Weights of a small self-supervised image encoder: 24.0 epochs.
Rows from block 2, named by matrix and row number. Rows with one number belong to one attention dimension. Each number is 128 + 32 x the weight over its row's rms, rounded and kept within 0 to 255. All counts start at 0. Numbers have three digits each. After the name is the row's rms in percent of the matrix's.
# v: attention value (model.blocks.2.attn.v.weight, 128x128), inputs 0-127
# proj: attention output (model.blocks.2.attn.proj.weight, 128x128, transposed), outputs 0-127
v.12 104:123131115140062127191142109117127116177136098107113158099154125175075148101090136135141121166128110138104147076156139104108143121123147121079170125118155146138094096118104168097192097073194126141173103114133174131157149160109115123124116165104134118137133088121152105088100167120109116123118187037180119151148166184139186137139105126118111162106098052107081248171103102091176162133136
proj.12 103:153104161107151102071125181147108148104108148152112080163124130091185137125159124145162145116099118124179118158082135185150141184113103122149080146116054095125192143102176078143126153150065107136086185121143061129118102092142125117141137136155119120070102123121131141142136073147143092141146060183073147119131117077109115102139137133143194144119215149144098040092167084123113136157140
v.13 111:111160122117146087110126147178104193085085174148076176127119192145150075148124167144134134143100141116122100111101103099141198195171128129082115135128176053172098160095148138178087127146143122099140153117119081145189117134134142114146149100066075134184147140110093131155116137111149175162111066164131081191123037130161095181141113106125104086164120105088112114149116123129100108119153
proj.13 139:157122114130143147146112121113216080156183107107156101118149069114092150139110109054100182156173082130159144104110174114106091061099121152144181133167122205140142086135123152093159139088097111087127088118142158125057164101109104134107132166135196175103128091122110112089134136134095118069165157105097192090145126128150129097108126099169131141092115159144188204110170138110128148136095
v.14 120:142075141132087121126120085127129126166094166132193104117088124127160129134167121116130150136109094095108116117136134119171073155114116107128104126119107140138140151181074098196122163148176096132073106103149153147103134147138060059129111137122188114197128189118161121159210136149058076153166132161083137123089114055114064116122154086117146173116151138116153080151198161128147166105084
proj.14 128:091182151086152141130152154117113121116123117137071114145160197168108121124103170139123085125167131157113155184156153112096127087166154129107124090092144089088088092090170136086133099127162143163150136126076104110143103096134165169132145144122104110112144098127140137136087111090234178088093136134187104147127141204120177183145114225142081085165127103140124153123091150112063070118129
v.15 124:170111173137159193104150065135141106109125099086154094094108085156195164152187074129107146154124137117145153140109131148114101137083155166153128124076120170086116139147130176099146132138054102153124128054095138165111106146079139115112123096077169113077147175152127170168163148134143124184144162108186146111164049174123106110108111135155101125130114123194054167162150147149077111120110
proj.15 140:042141103098140122107112153098113152142132167163085153186107170096114143117114161180107154130104196102118134171134115094142121112141119096080110149077110104177112159129121098095111091092188128115129121191168116180097126097136122069168166129106070070186092060085170127160116107132116145130138140089098133194108176114144198129122121106113184166115135142075178108137117126168182112122145
v.16 082:079127146129129146098130130140032157087092065116163088200118100081160111152122031155170106132154163146123169132107170104122150113110113140134099129123113163066107108111130066187176126123127075169126147153131129148123156152137120118157193160133124132138079117147122072150157146153136113124139145075111097156108132119067160137198125092083136191119123130071087075138123106164122169078114
proj.16 077:164150117089061148086130122085214098127146134060097078075115159183122165149173156138125099088099133128089110188112076134100088137129189107127136131121141136148140133120150124127054138093099187119103111119130128122162090163145121136148137124164131089141150116124103207082115095077131140077148111137079103096152072116233098175108098140181122115117098167121128181138102126128168129135137
v.17 111:128095189151129159124161097122142040100154140092172130164134169094182183128132108171134130101135100112207137105078108210083154181084120149167084118152078138129137087155055098176075167108138081166067137095165151088119198133098134113163140166115117120147123122099120102155117115148153130180172099139100081112142120149142102099133142081129149164099077108137107106112142112142127139103164
proj.17 104:136181093082096117089105136099192148152106129131099139072127104201121125146131131055128167138152125159083121204158149072115121099153090100136141121125221144099117165148222169086150139133107180105166112128093134138131122212134062101092154096136159150148153143144145138069120142106117115142085144109145165149097122097087151104161118110158093127115158121137133136149114168067086111160088
v.18 090:088127160119124154100087174117093188126084094153178130132114153100149142115189135114118136111140164081075191138061139102109126119132207158099111123115116157106141165140108180089092129160116105115099195110147068151228162108162122052109197117122144081130084122118168118141075141122121117166136157138074138109097101146119093118115108111158111121175147137099086182097111161129139134189120
proj.18 086:149140047093140106117187118147168088153171157077138100166097153162144143158144143186064132153105111175143076146138126124097129171091111111156144109164147134116187097135114182190132073142111134093125069120118150110087114137116141190159094098156103129188181102142084140149116108109136133061110115124118168125153103121095147162128167173111164167127156178140135124103089052173149106054126
v.19 088:161194136071121121168121106173201110113064126137072183125098158170148113118139155067077162140141148072160133092137111195120089114153101109144115154162144096165129099171158157103117091152103126100163081149115154130147144123123119168125143126145154154107100077150111184097113099153085087127181188113172090152118103118124148094118100107088138165070115130143182057153156145050125113146098
proj.19 089:117113112191151131154167103134089135163174182140152130128135095085133166109104128156118146128126054162137111120142147067097134075153145118145124120095130136095126186091087100126121199118173136186171115086132095100109085137120164106127121115148168119186120174130172063167154141160170142120079164093119176109167086097062138098079179131112126085083145077123100182091090156173090162146146
v.20 101:146129086072051148089144101164126095164141154044141159134143164130182153147165182177203110125066121102084101130108167153122095139136146132169107134162090186161107132122093114148147090090093151151118105157159135111151150150128172157067122114122140105103065096103096115173120148136090163145160107118154104160135196115122116149133079110127145049168136113113071165107094112076084113098139
proj.20 091:106131131177219130118090152105128134049141156137150125073138105123095091155137070058135129163154093127128089130120099096155099139100158158098122121137131084125143112127153080132085109143165109150108166107101110138132117122139077128174153130058140137113107148152148115125207107094093149156119142103126182074102040197163151103129054153133076158101158140114161109132212116171144157142131
v.21 072:140131101144072152094131124159116122133103073137126176090130140154157159095148085094142118115177125150151037105100117116102120107140051174130107089150159164221123115081180063047141123166092128125142135171172169108119127100108120145098205145125104129093100081196113129154098102108069182140120090141141151162161171103133086102144097184115180163126126142139121148101119137139104132128127
proj.21 075:125129104128114108145088160136087153119153194101048072129180085113117111095156117130064151169064140129107171129157151107140127133137159124107130170163111137080118143130095174186134131120196121108145133092070123145153140108106124177178076123090099167124150135119129089104188157126130107176114216142115089049129109150130133144055183111132072082116147139152076163113129122103147173128130
v.22 103:151103130104114142141102124147205086158128170084122132109155146150124142083154111123187181089060109166148057136164105109128131146147139117145108128164184143184091178116097177082139081093145133152193185138106116120103133140142081143089189085098060115085067135155081156124073155129105133156152120137107120170144183093116166170107151108094136082145111130132115092112114106113196113080132
proj.22 093:090151109128151123131103179151055139099059123153179151143139153111150160183145088127077082164098179105068100157145137155130107138139135097140133119081060129113094071091142082151137152144124147150123119157155136187187102108169167102123079142053128170147123140130132057122194118115118121117085151121155169123112086165170083125090108211108142148092163171115128146130108142131091128177161
v.23 081:127082172067099172125135119088084157175119151125139077096128091130141101146081155099108146124117133135126139156160149161132156145132119116130125165118182134154131145116109105041100153159173166116066092081152178090131138121119152189127112212136155103135159186082133136162176110123109093149128063157080178063183070109096106101109142072090141100160149143155164136074157122138092128169127
proj.23 088:161091114162140072138119113121153146106126084164084130166149160110115124115129157148108103152139125145163104118097141124153146136120098136110155111174090084081149143114146123160128102090127129168144131187099100153090142136134085074114138070169148108168152105188161143084076098218134163073096193119157084185066194188122134169136108177147096181130082124093117073128146138169073162112096
v.24 097:151130181124129155147078112113089162090035134118224136148159099130151149172186103109120111123128189133094162169165142156110120048089120104095196150111116101081142101151136102090152154171104102100119153145138115137207135091118171107156074125157170159114150146144161107180131117151102094095154141117144150100093113100084081151100087074120104188097106109132167111154111161151143116106142
proj.24 097:124110109111100093112208119155149118180180071120084087104116166140134116137144183113146149100090108134147143109143140086107194144091092134140041097103158189140123128088111098144093163083081129141120094136145133120088105172115117124129210160161117050156133080136128150091174131120150164121117098080130092158155161127118167070181115102109167081159134164177096188129146156118116176133122
v.25 087:119207192116142097096105093103109177108120087108138141127114168119123147133159164184156174140111147061159147116039108168086105122130150129124054135100133126115127164131119131156122147111101087110090168146124147094130122125159112132093167127099120092111119122187161156069141076114152146133120120101152123099144103179063223148109132051160139180107129115143143207184133143126117135079162
proj.25 088:133077149063114101161154132157182121142147137151124135154122071113159116122111102117040084117113088146183106092193143124123159120109140089155143095133133128081078130162152144083162112137155135141078064100115120133147104164145136148174126109220147136117142096081129148143120217098159152100170159163111139165136101113136065103171141194114091102092082165129132138145138178096132141200108
v.26 078:067148136120158103146141135099128082107168132155128086140089145127178150151137130126187116167102099120109121133126117105174112166104147140128154113190065163093194143110080077165091142048122096143125199184168112068085157112138126129153142093089104107121180141132106082106095115165212150130087076097166062124140148169126113140190105156125152099149104137130105201140152142151130137096133
proj.26 091:119145115122074143105097122150138146145099106090112145099174108163129101123162114114106143116154225081124182103138135136131103123148128164086092120101176146185071084166205179102159100166144112103116114081086150175155137144118127127118154162120120158116088106097105150061141166078054120149141047182089145140128130089130146087103181106172100123142118122115188110132107101099165068171112
v.27 088:097106114082082141127112119142165092096116150060118116174107191111173164215176160210155120107150078098131132146081162139102147108126094107147185125140130121197104119087076153048136148089158126100146065165137091156094134086109167073133086132105129163149095116135131145114125110124112139103153144115114148144149095167101118203146183157118182129138142124160106123142148145065180136142127
proj.27 081:138149122178168104135116157120126157130168115174157146160144122160087086096080051075131147143137155166122111079196125117148116076129154146151112148103081122083104131160157115184099084167085127107102117103124135104173093159201124140135158087115136055092087133163104070124156134131122151124112114165137128154126124166184126060103113129145094138168091108095181140103109121209043149114163
v.28 097:127175104133116099155108123140160122121113222168066129113096143181108216158161141131124174138128088176110109145160095117123102151121143097068146130174149141176112196055104133105106060124161168119173112176120144113187076065108100186106149142089085118065124120149079145138159116117077111114127114149155087092131143137120161124106101124084142072149112075145109101096145142127160138123137
proj.28 103:107066147130158127167098174187085150120104088166168207172165104075148101092113108126104063103099156075148098117122177124127139110144139130142110092096111088112099080136109114117172121137125064131117157070148106200120154122126155113147136134064125146162137088155203115124152157165134129171102142130161145135113117142131113096117142150183119173107190162127177139125083140137038096189115
v.29 122:163146075102146087125099165178113183135122148170119170117183117148095099122109120084141159144098140128098095124162127086105100147188155086118152144096170108161102111113162121124088124109125174137135154113174108184185120142086188155070125065160098101125081141170126096131110210139068123104109092158147164158081109105175091150089095180127096097123166182113125113148129118066124111131056
proj.29 113:129100129167131152136120154154104104086069126145129135149113180100173174171123139120183060122161079117098105126077163106194117126089153150111141120126109141157122122101071124203127121155157110116180141119124119124144094093147114091163118153026084187118152134109141108145146086117093094143123152076111146089127127203108083106169123138106143158151174116161083133113112044204130132151175
v.30 096:119082090116103175120177101144152132161098089132102120081146141109091100108133095127100079082161104138187094137150115207127147093100108101160125143140118094107133102211163145113129111124157116119118163106126147043094205129131140100152060084182200175120154140090195114107136096136152109111169120180107146143119101128152165107081088093135161109145142086103143136130122131225125126125157
proj.30 082:126136223102139069112138129093144152139161151100147130147113115153132105094095130137168186155096117139105204137118086122104125145147136171083133127119126131127132152150131089115090195097082106137073083182106109152123086143169122076100123183160153055128098147150102161104114113147140190114181164103140118169136155083110117162151167159088104106128073182148118121162188158046117143089085
v.31 096:132114148140106143104117162115145122142132152125085191135126154144177121150127131144111122084110110155131044147105139064158122119163108164116125126080185223188133166094060140155082138115129128133123171166177124094153110093140168150092210132113103112105107097123065099105126124075044107139112124138158181137114132174207124166113124154149144148139156092109082184087132073105133133133145
proj.31 091:101170065157170122152070165159124106110103173120182094140097103105143114146175091035158125184134176120090148136174138132111132151100129081138097159134110109154111065127167166140147114131158118124152111113110141185138159110070090156190066100069084196107136103126153042126166158127139159171126112159130119097141147150084108098098128129119107089159154195125103164160149124105145099132146
v.32 097:085095138138043136126207070054111145135200131108162102119161128119145114138128146166184184100116137137149080095145140138124111145196147188146145114111125105079198164132132146093118107048156112114120126144154094125119200126162107086138115158116125081103106173137110110102108114094143137148174129114134105147119119156132094153133097095148166133093059131156109165129107163118178198176087
proj.32 101:168155088133173160116117150238148126095081131150142151135127160146143094120112096123121098112115151124115139136116073146134126096084107129064109192127094167177127063145121120194179176139082169106148114115106164113141134150125172174115088156117139177120131086126121148116128134163091101092081133098137117117136128098098136119141177163077097121200180184076126147113149027128097104106162
v.33 095:162131141119183100152099128091177092146134135135167179064128110144177108128158133163103120126190088112124124120097206092126165127184149093155139167125057165156089103137117131197125111152095133156080111137150116103176105095110119144192136128049126171114129070113080108080155142110197121124122112117078114088126089146124086137102059089124131132127074108156164159135173147118127145195139
proj.33 112:064116108140093125139140144141068172137086122112125105191146130093103145129134092083169066073100192164064105172185049193130097135114103159121164052157140085133165134099144129083141154061095087119138156122154200109149152142161128131084100127137116131103146165135153098147099174106096108126120125111157151148153132124105144107128161167124145136166146154116112120136094099125187115041160
v.34 101:152144176099126180143107132085152122135150150141184122106084154135095141168052154128178161074134187110143109149131134093100119181130121094106118192214168135143118103091122157121109114150152103171145115106055103099146136086152119150093146102115096180131159140124137127057132038179137102144173106102126137118162124128072112091056156115148148099083142114100191087143135131081101135170137
proj.34 109:125117138149112099133150138136132169149134121108094118185153107086138144069202159167107139188145064145105157079127122179165132121138128185176157067057154131088166119091131101082114114177118161068092100151204106155129108149115085087140105100106135088168102135141117147148094172092120136102057135147117148160091083135124119199161095119139125184180132105157127158119135149179128158127080
v.35 094:101082099160150138088105129149143105115101129157147156084123142170125161090139153084113105148108127159091152167157127153184182082093124147142125189089134165079099153109092073137110172127144138117108147150107122087076095120095159109120113114211099106134144045165148147081110139157133145117155175075083107128154126184109112160137139131080118129133138170196094069120060128197064162161126
proj.35 082:153137171113115151188129133122114153138152120108107133162174127093128145114104086162145169085161124131184112075095147070138110223166106087147117068142128095135138106094148178147133108167122152157124099123107142185153174146139083099117143158000126105163096193124097118158164123111145125134067096142162186118065128117142111096083136154126117126110143075134137175150169154088150144105143
v.36 090:135079075217212134170093148208160086131116134137208093116129209111176168109119121106110085144077079145077119151102161159160136080146154105138125133130109160111145167141131100140071141137126150138123129146101156131092129134109096122171144153128161111183100066127193079091097136142128103074167185108107130111118145121103110144136148105109099094070154104140120164158116127159097113143161
proj.36 082:125201210085073147104151107036113150125169142086099184135112081147093137124141089137165153084197159133200053120151095080121131184083100147097091110144137116132106077124146137120148101116141127123175104118156100135107150103164170127116137150121102154129122219096116141142168138149121172197103100152122102123176100155139098114142139137114174102198137112101146139084122147147133137139120
v.37 099:120142155144101123088151098150135130122089168155109145213146134126112082161079169144188132132142141106161117104147107153063126175110131130053140167101160101137158150149089182182203061133141128150128142129095108112074131153129077117084104123133104162099114059137142179106109136130127044095162097107139144121086108110148113234057166121084117158155099143126115119137148151131138114130160
proj.37 087:123114100125145114175150092120134115110183091123158103066112148098103113118116114102101126088131103110092196159160085141138130086131112133186088145156055164137124117089144076035106149132087168132131082135171169137199139129096142145145132132159154123164133148106107152142152126152144163144101127177123133121214180177148130080192086059128142114083180164056141123139105117122134128183102
v.38 098:187152171130189081042131109090135085127128168095106139125094114092142147151090104126091145178116106112179108087133100159119158103126150181116107127168196141103141146166133136090153144118086115103141109149092101155077112136117141056087142124184140102119164118161172127083102157109153142120170125114091128125158133151044207112165096095184139213103125083128184143140148114131128148139163
proj.38 100:116138147117065163184112148120152172135085089144149103140176084120092089085156111167172085095144160142080147156171148087135122158142135099158154128090067094127104097072163141122094087164143177174111139142143123067158176183103106201159142151101096169162113184103125111127130134120127080173100156144139167099085166150117067147130111179069099105164115147104080123121101181162102121124096
v.39 092:088160101164134095105136087122104191143204139144139109120156144112152180102139158192153161111089144162167134074141118111178125155163088142111173176080172113078146083083105087154126142117187120144196114139161084138077164065082119111107106165158139128146136151170151056108132117125135112167156123079131073145099150062134137055094152112143107097130144141114089141138184135111163143107150
proj.39 080:184078109104105213143163146158144100105064095125155137165120105216103098107138093105146105141129188074107140130141112192121113046110152160106106105143126118199132124163130129116146107107074124130068117117104185103131134176156135167123119113090105147073158124093086158097090139140101135108134099154136189146168100168118136188107126139145144150166156128103156153093100058167107138185113
v.40 100:133117116082116166148164126098146179137119126144123087141171189111077101153186105103189186104118141067103052136159153148089071134159163149099146150145133135157126134119066091091147152109135124107062084133085102145118109138120156115142077142058131122169087119095087067148122126160119143135152134142117123120176151152184141113143142101117114141090136105129154148196188170158085091054188
proj.40 104:169133165155160094096148119128137133108132152129148162128076035124161131084120110137065096131144126135152155128076110125154222067124131128126100107125133153101146140138169159171063110139138102160176147123173133131071125128126099135120191085182089187085187151111155222108134106112118117145133133125104127144126117125152085156100090126137111101187117169068109120085100077119150147197091
v.41 107:133167180155133161126150154121126114099111140124168167123171144115135116158115158155134108085139155119115183106126161160162109079164171144162103134057154157128151066148146093144142113187182067128107125114086114127090159059087080104158116108102106190142105123094137143139169096182142089089051144129161155110051077121156098200172162132112133126121125159124129042147098125153111079134124
proj.41 104:104087087119120054090076083155166100169112123142123083129155129097136132126120109093123144126122092145133030132143135110150172191082092149067138138159081115150130163107112177109118164081054157165180180180164156132144125147182127108098124146178119104127128086139111129126136135079097145182183112146098081154211148112111104089085137125079109134104184138126130149128138130152100179128156
v.42 104:139133132158164115129179102152189159094168143122129072094086092067167100137116178116152113124142159107113167177218156135118142121107126097123140143092113058160143124155112083101135135204145150097108112170121092090067111082145165129105081117140108086117126186143121226154134080104128149149072101100094136196147110142104111168172048168115112137126109136096118131111111146119117148150128
proj.42 113:092091159137105111154093183111090091159059083135147176119119186138113118114152071129116143108111099188094128113096128137150168134131123126147123111117142149164120107069138131181127083087083132146104107096188177149169142203099121117163162166109122190120120082149092061098117186136115061091173116137181141081081166135132165139130155074143127124155127126124122123193128084152201121147109
v.43 087:138161152138172144141113122190117144172126074130116090173129117093114115125067083114104121055099107052131149116144071141117100141148117166063113211126101154083122109090126110156170177140099149110096090129152088118096138090157149124154156160169119109220035083188126106158146173125097127140143081111165171142178097092139134115125103128161130173106119103146145159133151107115126115175116
proj.43 082:127132052129086119079160126103151099092122170098146135135131149152141132140192151127097141178128157179106113097118196140137148084113162123181125095175134093161171137172155172092077106111175122194140186136122180129121136150082102122088109114128131143105223162076137154096095104113168144141126166155081129073101166180155172083116166117080133111124125140114134065096107147144137093070144
v.44 086:177100164168108094113133161067148150125105123153139115072077095135165192092088146116111152130156161092105173116089220140152116147104151105139147119088128106066117137069151080103083105137145119142080160187076179152104107155146079097167109124150082125125111174114107113133169102157145142165216152130158102126122133098163151198147123165179134080120091110153135093171114091114115118124160
proj.44 088:065113116095103099165088145154116115171127126126156124124174134113090108155187093179149084100091101166136085085159043147192168171170091169091148116124137132182161096169095179128174153132111141134142132124184077064128164048149119095109155120089124136142141076139106129134114131116112138156113132142153192150138098171120070115107130084111110157147187133104101131095129167171160181131098
v.45 108:094117144103078140184108126149105130127179117058173206133133139044191145087203160050137075119148128119123150150184163092131148169135102136169140141115116107111126050165175090082158127136129178099150162189052139133110088113152117118126118143145083130107117119099126095154148144092100138131170126138098112127112171100104153155107121156090146109132093186089143089140170141135154115095114
proj.45 094:155144126107171127124126155091127133142120131142054084076075124192063126171075108165222152170121178193119053149085143150161133120080112120108118133174131163144116215090100124158093138119138106147137110097103117164142170148105150124109119083129126116138114084134105111092156133132103179137098133133159125191143093126165116143119116079173084136097160078167118168130095086152068146158136
v.46 091:143105146125182106186132099156138120089103126105139085099173132139153131089109156155065148116108096147106113113136125150168124130133199126106091098120123132102216080117120015121105157157133109075130099185083194136127184113122132129108170137130153130194088112157135100140091118148142121112098185096092142156154105155126132079178146147109171145079146136164188150094127154094178110071091
proj.46 087:099160113105098109070096157120135118159143150131147154166073118091116128144148104106146146129136125130140103133087201113137140102085052121093174137122172125147059160161158218136164146092190136188107175089160066150115091102116114148127120162141091125124188180127149166165130167107116135138156051171133096096112149106090145182088132106106137162139135090108072086150150071150084114148147
v.47 099:093120085139149149144150086143066141137188153085119132102133078194110108119067131133141132132138083113163156126099091121070083138166083185155154182142121145154144123145090115164214163096140119106066103061175152154165118163122114168136123095101139139111097175135218163188136110098127052159054148122116158146096124127111129076090161156167117128108122153123135121104132119139143120157112
proj.47 092:183158158071132110090127156162170091095134098107133146143100183028098129147175094121103130124140141115134105148175147143161162167068143088088124098123116067077106124148150079077105160141138112118166135161048134103142134074105145118153133178162157102152160107087132131085106118133127204112196129163123079130145154142139118163133122175094177176097125080138151146149138107091107115085183
v.48 100:094163143098118111108116117118142119140095127115141141133161131112116109117141115107097166083141123176138147150099161149132189060076148168089089145064150152134109144123165102109165111096050159119139173180126213114145125178131059069126118148139158084102148141169132185107104145105158164070124155123110142172118140096136132171147138105098111162111092120146093215179112079184188149078097
proj.48 093:163128160189167176158087145096087107100148150146148193094077096164167122134097142153165090125128104122109061105132061131082050123192100082129175139144121094159127093138122084133112147169220112195125118163120109139111078073123125161096116101123116135127136146110155111130135131158125157138109125074199157105162084168104121147153113166150129137124092130121161092072112164061102137112153
v.49 105:154111074112057099139109175075159139122169105120165138140099168099135110123149127167088115100101169123150113112132165143142194097124104130159092125142130055084160125131121121132092169162134106160132070144103163126122154155159114169138129141187128131223140155109086088168102092131160146067147117149064074115134127119044087165184138145115083118134102133116143141073098127165100209106146
proj.49 117:162203140116163149054159136180105096147081124139094115156160138160066101087124122147089171097142107149099113158149133131161132167114149108101147145076092127093135119158137081140149103117128169050148173148130122148113106088138136047112084141116108110097134120198171216088150188143107097134144157115182155169101143098124153130128109124130150152124118092044153110186136089116155077147114
v.50 112:080094114133073179134141130166144087165139087157141075108136133146103151125130115152161144141074111120129064101083109098053134169154118157161143100111189127175163110140134165153127126109154158113152094075128134100155127148085148095137138145086093112138102146113122109113084158112117108219094140089190170135221168114150106107116138174150130109114173128163087116063192115126081164187118
proj.50 105:162126128099139119131158127088120153115143106118111091155133127059136137143175133093102087150123161113116182136149162065163146132122130105120112120184178149053115117090102147071165170167128124158118148110145074142106126109143130150104084127178193129112095123100146074140139099079186164125167099197060053099106122122136172169089139075142160086152196099141153180114111172135174113092108
v.51 099:175151123111105118070144122115145163141162104095081124191180085114107131085140074159129190151127144160105142172122119175154128125116136165152174144150137128141065140099124087122126103108186101139188140069134073158120112138071144134080112161147123108093156103052062119075071158161108136163168162136115080133112181175162143166141122139126163097121104154144141179100154154042129096118112
proj.51 103:107077123151140149175137076143141189186129162132170106067083167094143154153120108129093071115119107065127139073092148053078112144143132138118122167162131146120166112162147149057131121129119164188029126142147130080151133116112120122166141114130164169142150176168182130200174125124077148109098136149112184071153120137129086068113092081103148125141156118121122118143114162170137117142130
v.52 102:179180087108166094104092146097128176125086147086119106110148157069125131155162147140142092081108130108120231171118184147126134073090126059195083141094201066113137151167136097072115138129128141135136094119117146124134116163091115126107081157143127142138073100148135181137134110138152093097180177153122106139133094145061154113140107097104121130107104149113153062187112158163110139144177
proj.52 109:181150187143080167153158093197132154136136120207102191145081103170130097131131162097125113118154141134111100088100085129155180138160089144060138156097138139165091118133148140131216110124100139147074162096082119107141104102142097079102168119112165189081163137121150128122150134147182103116061109071126110118117121079152118165109184123098142112144148063140133180120146111060105116131122
v.53 096:110134125102089147112123200080153138164172129158138159126195136173141168152164132089178161112123166181108094165081157140083177086168144138114112154125060140126101141054173118150127156050201128148146132127086101143149132152104076110119129120108118139172156111134124080095096148140103148166151091140133098112118121126154097129108168054106125060101147139169101084137099094072104137181174
proj.53 108:079101123222112079095116088170128128118088154130147080119098100070028090101139086157129125160127082124165140097126110186149133180069109168147140130137107117118157141208093085162078071182110127088102108129165128102131154141105163189128144151164137135136168152110144165149137126123117130123131152185139149128162180096072169132139106161141144120146107133072177164086174140129136100117119
v.54 102:080149151118131132103107120134113152119118136187090160111112090171118162074124115110101122153151196183163106082132124101099123160167120163109138129101164163192152186082132186139099118081115117122131155148165125147076140106148107096159188097066046118102149165178171099207118214166112114177106096158171122132144115151133136073144073132138133124124109119146060119098097129104129106097125
proj.54 106:104106126188133164115132176082097068137105096059163073096159222072174102145119165106179086123117121157117120203161145171148123166109129132134159116144116100080118124143115075151110135170155090098170092110093128112142111190098147134118072161181168119190091092084070144099123087071149151160141103152102123111105132097139105201147123111152124111126141167126170121120159132133123151137140
v.55 098:125123174156121134144123091048175169147156108138173094128148155088080126136118117102109184151160189074126116154109124137152086080165191124093145143106092137091178142132051059096126158125182086095070125120129104132135198103135117170100138158136130137134187159112056120166083110120115095158127137110074123112118145134148127180187140190183124101115112151110099105114165148129146122134072
proj.55 089:121118084172135131139116141202072104144118094113136124133099115108128138114118036133134090126131089115125134106135125111113169169154110146197086184151086167145118124121108240141150113104114136120135167159178147117152080138056141091153114127130118130137135112115162131079140154179129106107119112170130131116124128151126137030074067078104183153110179094160130145183120090132103121187181
v.56 092:104126193140114124113115107117077174120080167152197132177159122167137151154114105132141107124171118157094159174081151116136148105121144062087155142062151113149165133138123124140069142091094138121111147130090186168154127096141110128216086101131121165059145146083147129095119116154088091141114121095100103134150068082091067121122122134088195125090165160139115105163142122166214125177116
proj.56 080:140128133144138155151130115140184066146135112124099132051112121131140126136108167083115141160140137129158106068143107174164117126182086175147123083184083167148057131097137125135169139114142092126161145116159107077165092144105126148077155146058168114162116127135152130104081202145182178147128144126140138108108127108129185113107169145180087089139163083164149138076137126113024137074175
v.57 089:139143078125138125089126138100131141137175147080144162200128168080124146086112122112106130088118106145129178141130176122166161142120101079138097108134127143170150119153141117077109174107140200132118092152161171112153155152068077159073147124156112107155057179107175125102077046095133183129125142149077140109134127108107162158095079169199096087133195154115091134110134155120080175134089
proj.57 079:131096186110114165133147128146161117124109126158118126122112118112091119184184136147088131137133091087103102105093077102144144123145144110146124144153198122104086138140138162088172074123134138118107172117070050101067118128186156116115131156127180101106112109198137159181193222124133125129146166119109102129126123158104114103131149087086133165170052073107187174132160109136176064122148
v.58 105:161082098153083131127134142181114136157133093140090139151088124165108164121101147143179157167137076129106099077164123108167102114134126167136169156133089118181150091083137134117192125088076173202125125124134164099160155059080143159126108112103080145093142136162171084135101190065118111139064107098108120138100113098147105169130111170143119133090185118191170144116102149124140145169041
proj.58 102:068140138142171101109100133053116106128135124102174065137171163073085069110125129134080124126096138139188143163140158140127117131100139086166122113169155163045130154124098142128068161148188062076170117174104130153145104152142172143154112094142110071173097169157120134150185079142097168154139134161142144146145168188137112096139114164109132122154067166139063097119176122131095147125128
v.59 108:133133096140151088092099150138133124095113142202080153100175104114184151144100133062138136171160110123122123139137101147138112168107116109126191148172142099137115150112112100211151093160175125160168149058133096108145114086125093202118098090120110149152162145107060159145161147130129081165110121123194111099192142201151054157108123103123135096091056120145156130132109135142100102069143
proj.59 092:133155150119101143178180084110120174167129116071167073157080207143104062118132159128138127068101147127146144132183133130084117123124115133126106117101149133065161058136129139082081186116098090093110116190134103148131094139116160051180143138143114131174148113147187133087120083109111147115141132158095186163092143059141152131148089139133089123148204153126075107104145116108143153164122
v.60 094:108082061148105135100097136112111111174151097118142081084148128165165105124118134140123150134113105159131084146109142157120153089187118084182160084143138111167109124159129127111160119091170171119204105118156182143133115143167129102129069101107128058081138102162162096092103109157092140125163114102187207149153188117136175108157104128166099086157184145112136152043147149086115116146055
proj.60 094:128138128096143114119155134167134164094107137122124142112149135127087194126158096118105102155146109115140207156134136070084059178069164160060122127147127163062107148100154129106118117118085124148078175089065086163065125152124194158149192168122142150138125156091087138166125114091199144197140152129120071102150145139143152097121152142109111148110122149055087106172136101129144146096170
v.61 088:156151151166116149152105085156141167125110157131136142077122085071165147165099107167083098129153099121190121164157149099097133179116143131127087114135039136133134118069137097104129099163179104151122126130101143122181149151054117194115141136089135149165121145103147054083146112133164122135132070196135092117129063096133141217074079124104076144131075156160136162156103135114132111108161
proj.61 087:098162117147142077079122203082111094120133138144104113211116151165066054113148158110162172106126096122110096088118078176153178088118113101145132177112179094152167127182125112179117176133107159128125084159130115094144146132157113114130161115189134143094133083144131183130134122160066136100152139156158151180100179185112094083169106127130124115141128109116162076091125107117080064168127
v.62 092:090185127141120102119098128160112150176112142113129124136144092133126154133105148124182116020130104103105123135113136190157159153055155089096104141096135116138144097141105148064084113136111142152154156122097099151076082121190105166134036152113150150138118167162081157116136124103136157139110144127155085095089167146074106191101170179098135136176168168104161174143102116160165133048148
proj.62 094:175064121143116131182150129097148105131133126115185180096071152081122139122173124151111133144123152140095133093121130100125114086162107171160133115136118177154058115119158176150158094156161101106110154186156136084170137127063151120111175069081118129119139102152171148098148147160116083125097180077048224132157124104147135068154145085127094132099072064118153122140128162093133149148113
v.63 082:065142103220123112085164088177043156122160091150148108110113118119102151135125079207112108128143117137097156138129143095149116114121133155071179133130120100106142082193110049103102098101131085176194160120099135111178159116144122135137117135115167116111121108139108134153146195106148180143122108128125135125169166157115125150083132141130142168064040127097156117206111131163106104139121
proj.63 079:163159168087204134139093148064173117129108180130107180093147138143149137088061114080145151106185114133141064098143106105096123119168131124151111143132094130170132109077169166148110185187143120196081103132148182135157080102127116135126096134108157130139157128126177164102120094180073148086124146166134129142107103169148081074165083095079091097156167093142087097112096163094116108100143
v.64 125:091129131157136151044135148188125073154176083106124109068134087186141135148107118071114136138125169174132127112104130081092146187195128118108156111166090116160160126139150137188167166146165095086160125154108130138147145056071112140106203107108110180213140126141136107096130100132135142141175155091134085139111084146128139130135127091161115110072076154142152098150157081090103090112107
proj.64 116:163119101074141146162116117080128177141112134120110144137133142039157086131130161205090091186126083088158163173179137186124116123080163141139061105085116171053069116133147141086130144146102155104096122152091142161108129162155142139140069146123164080048120126106118148117137122114161084152080113182119145106102166156118134100119130169134128114144118059103113161162127197167149137137110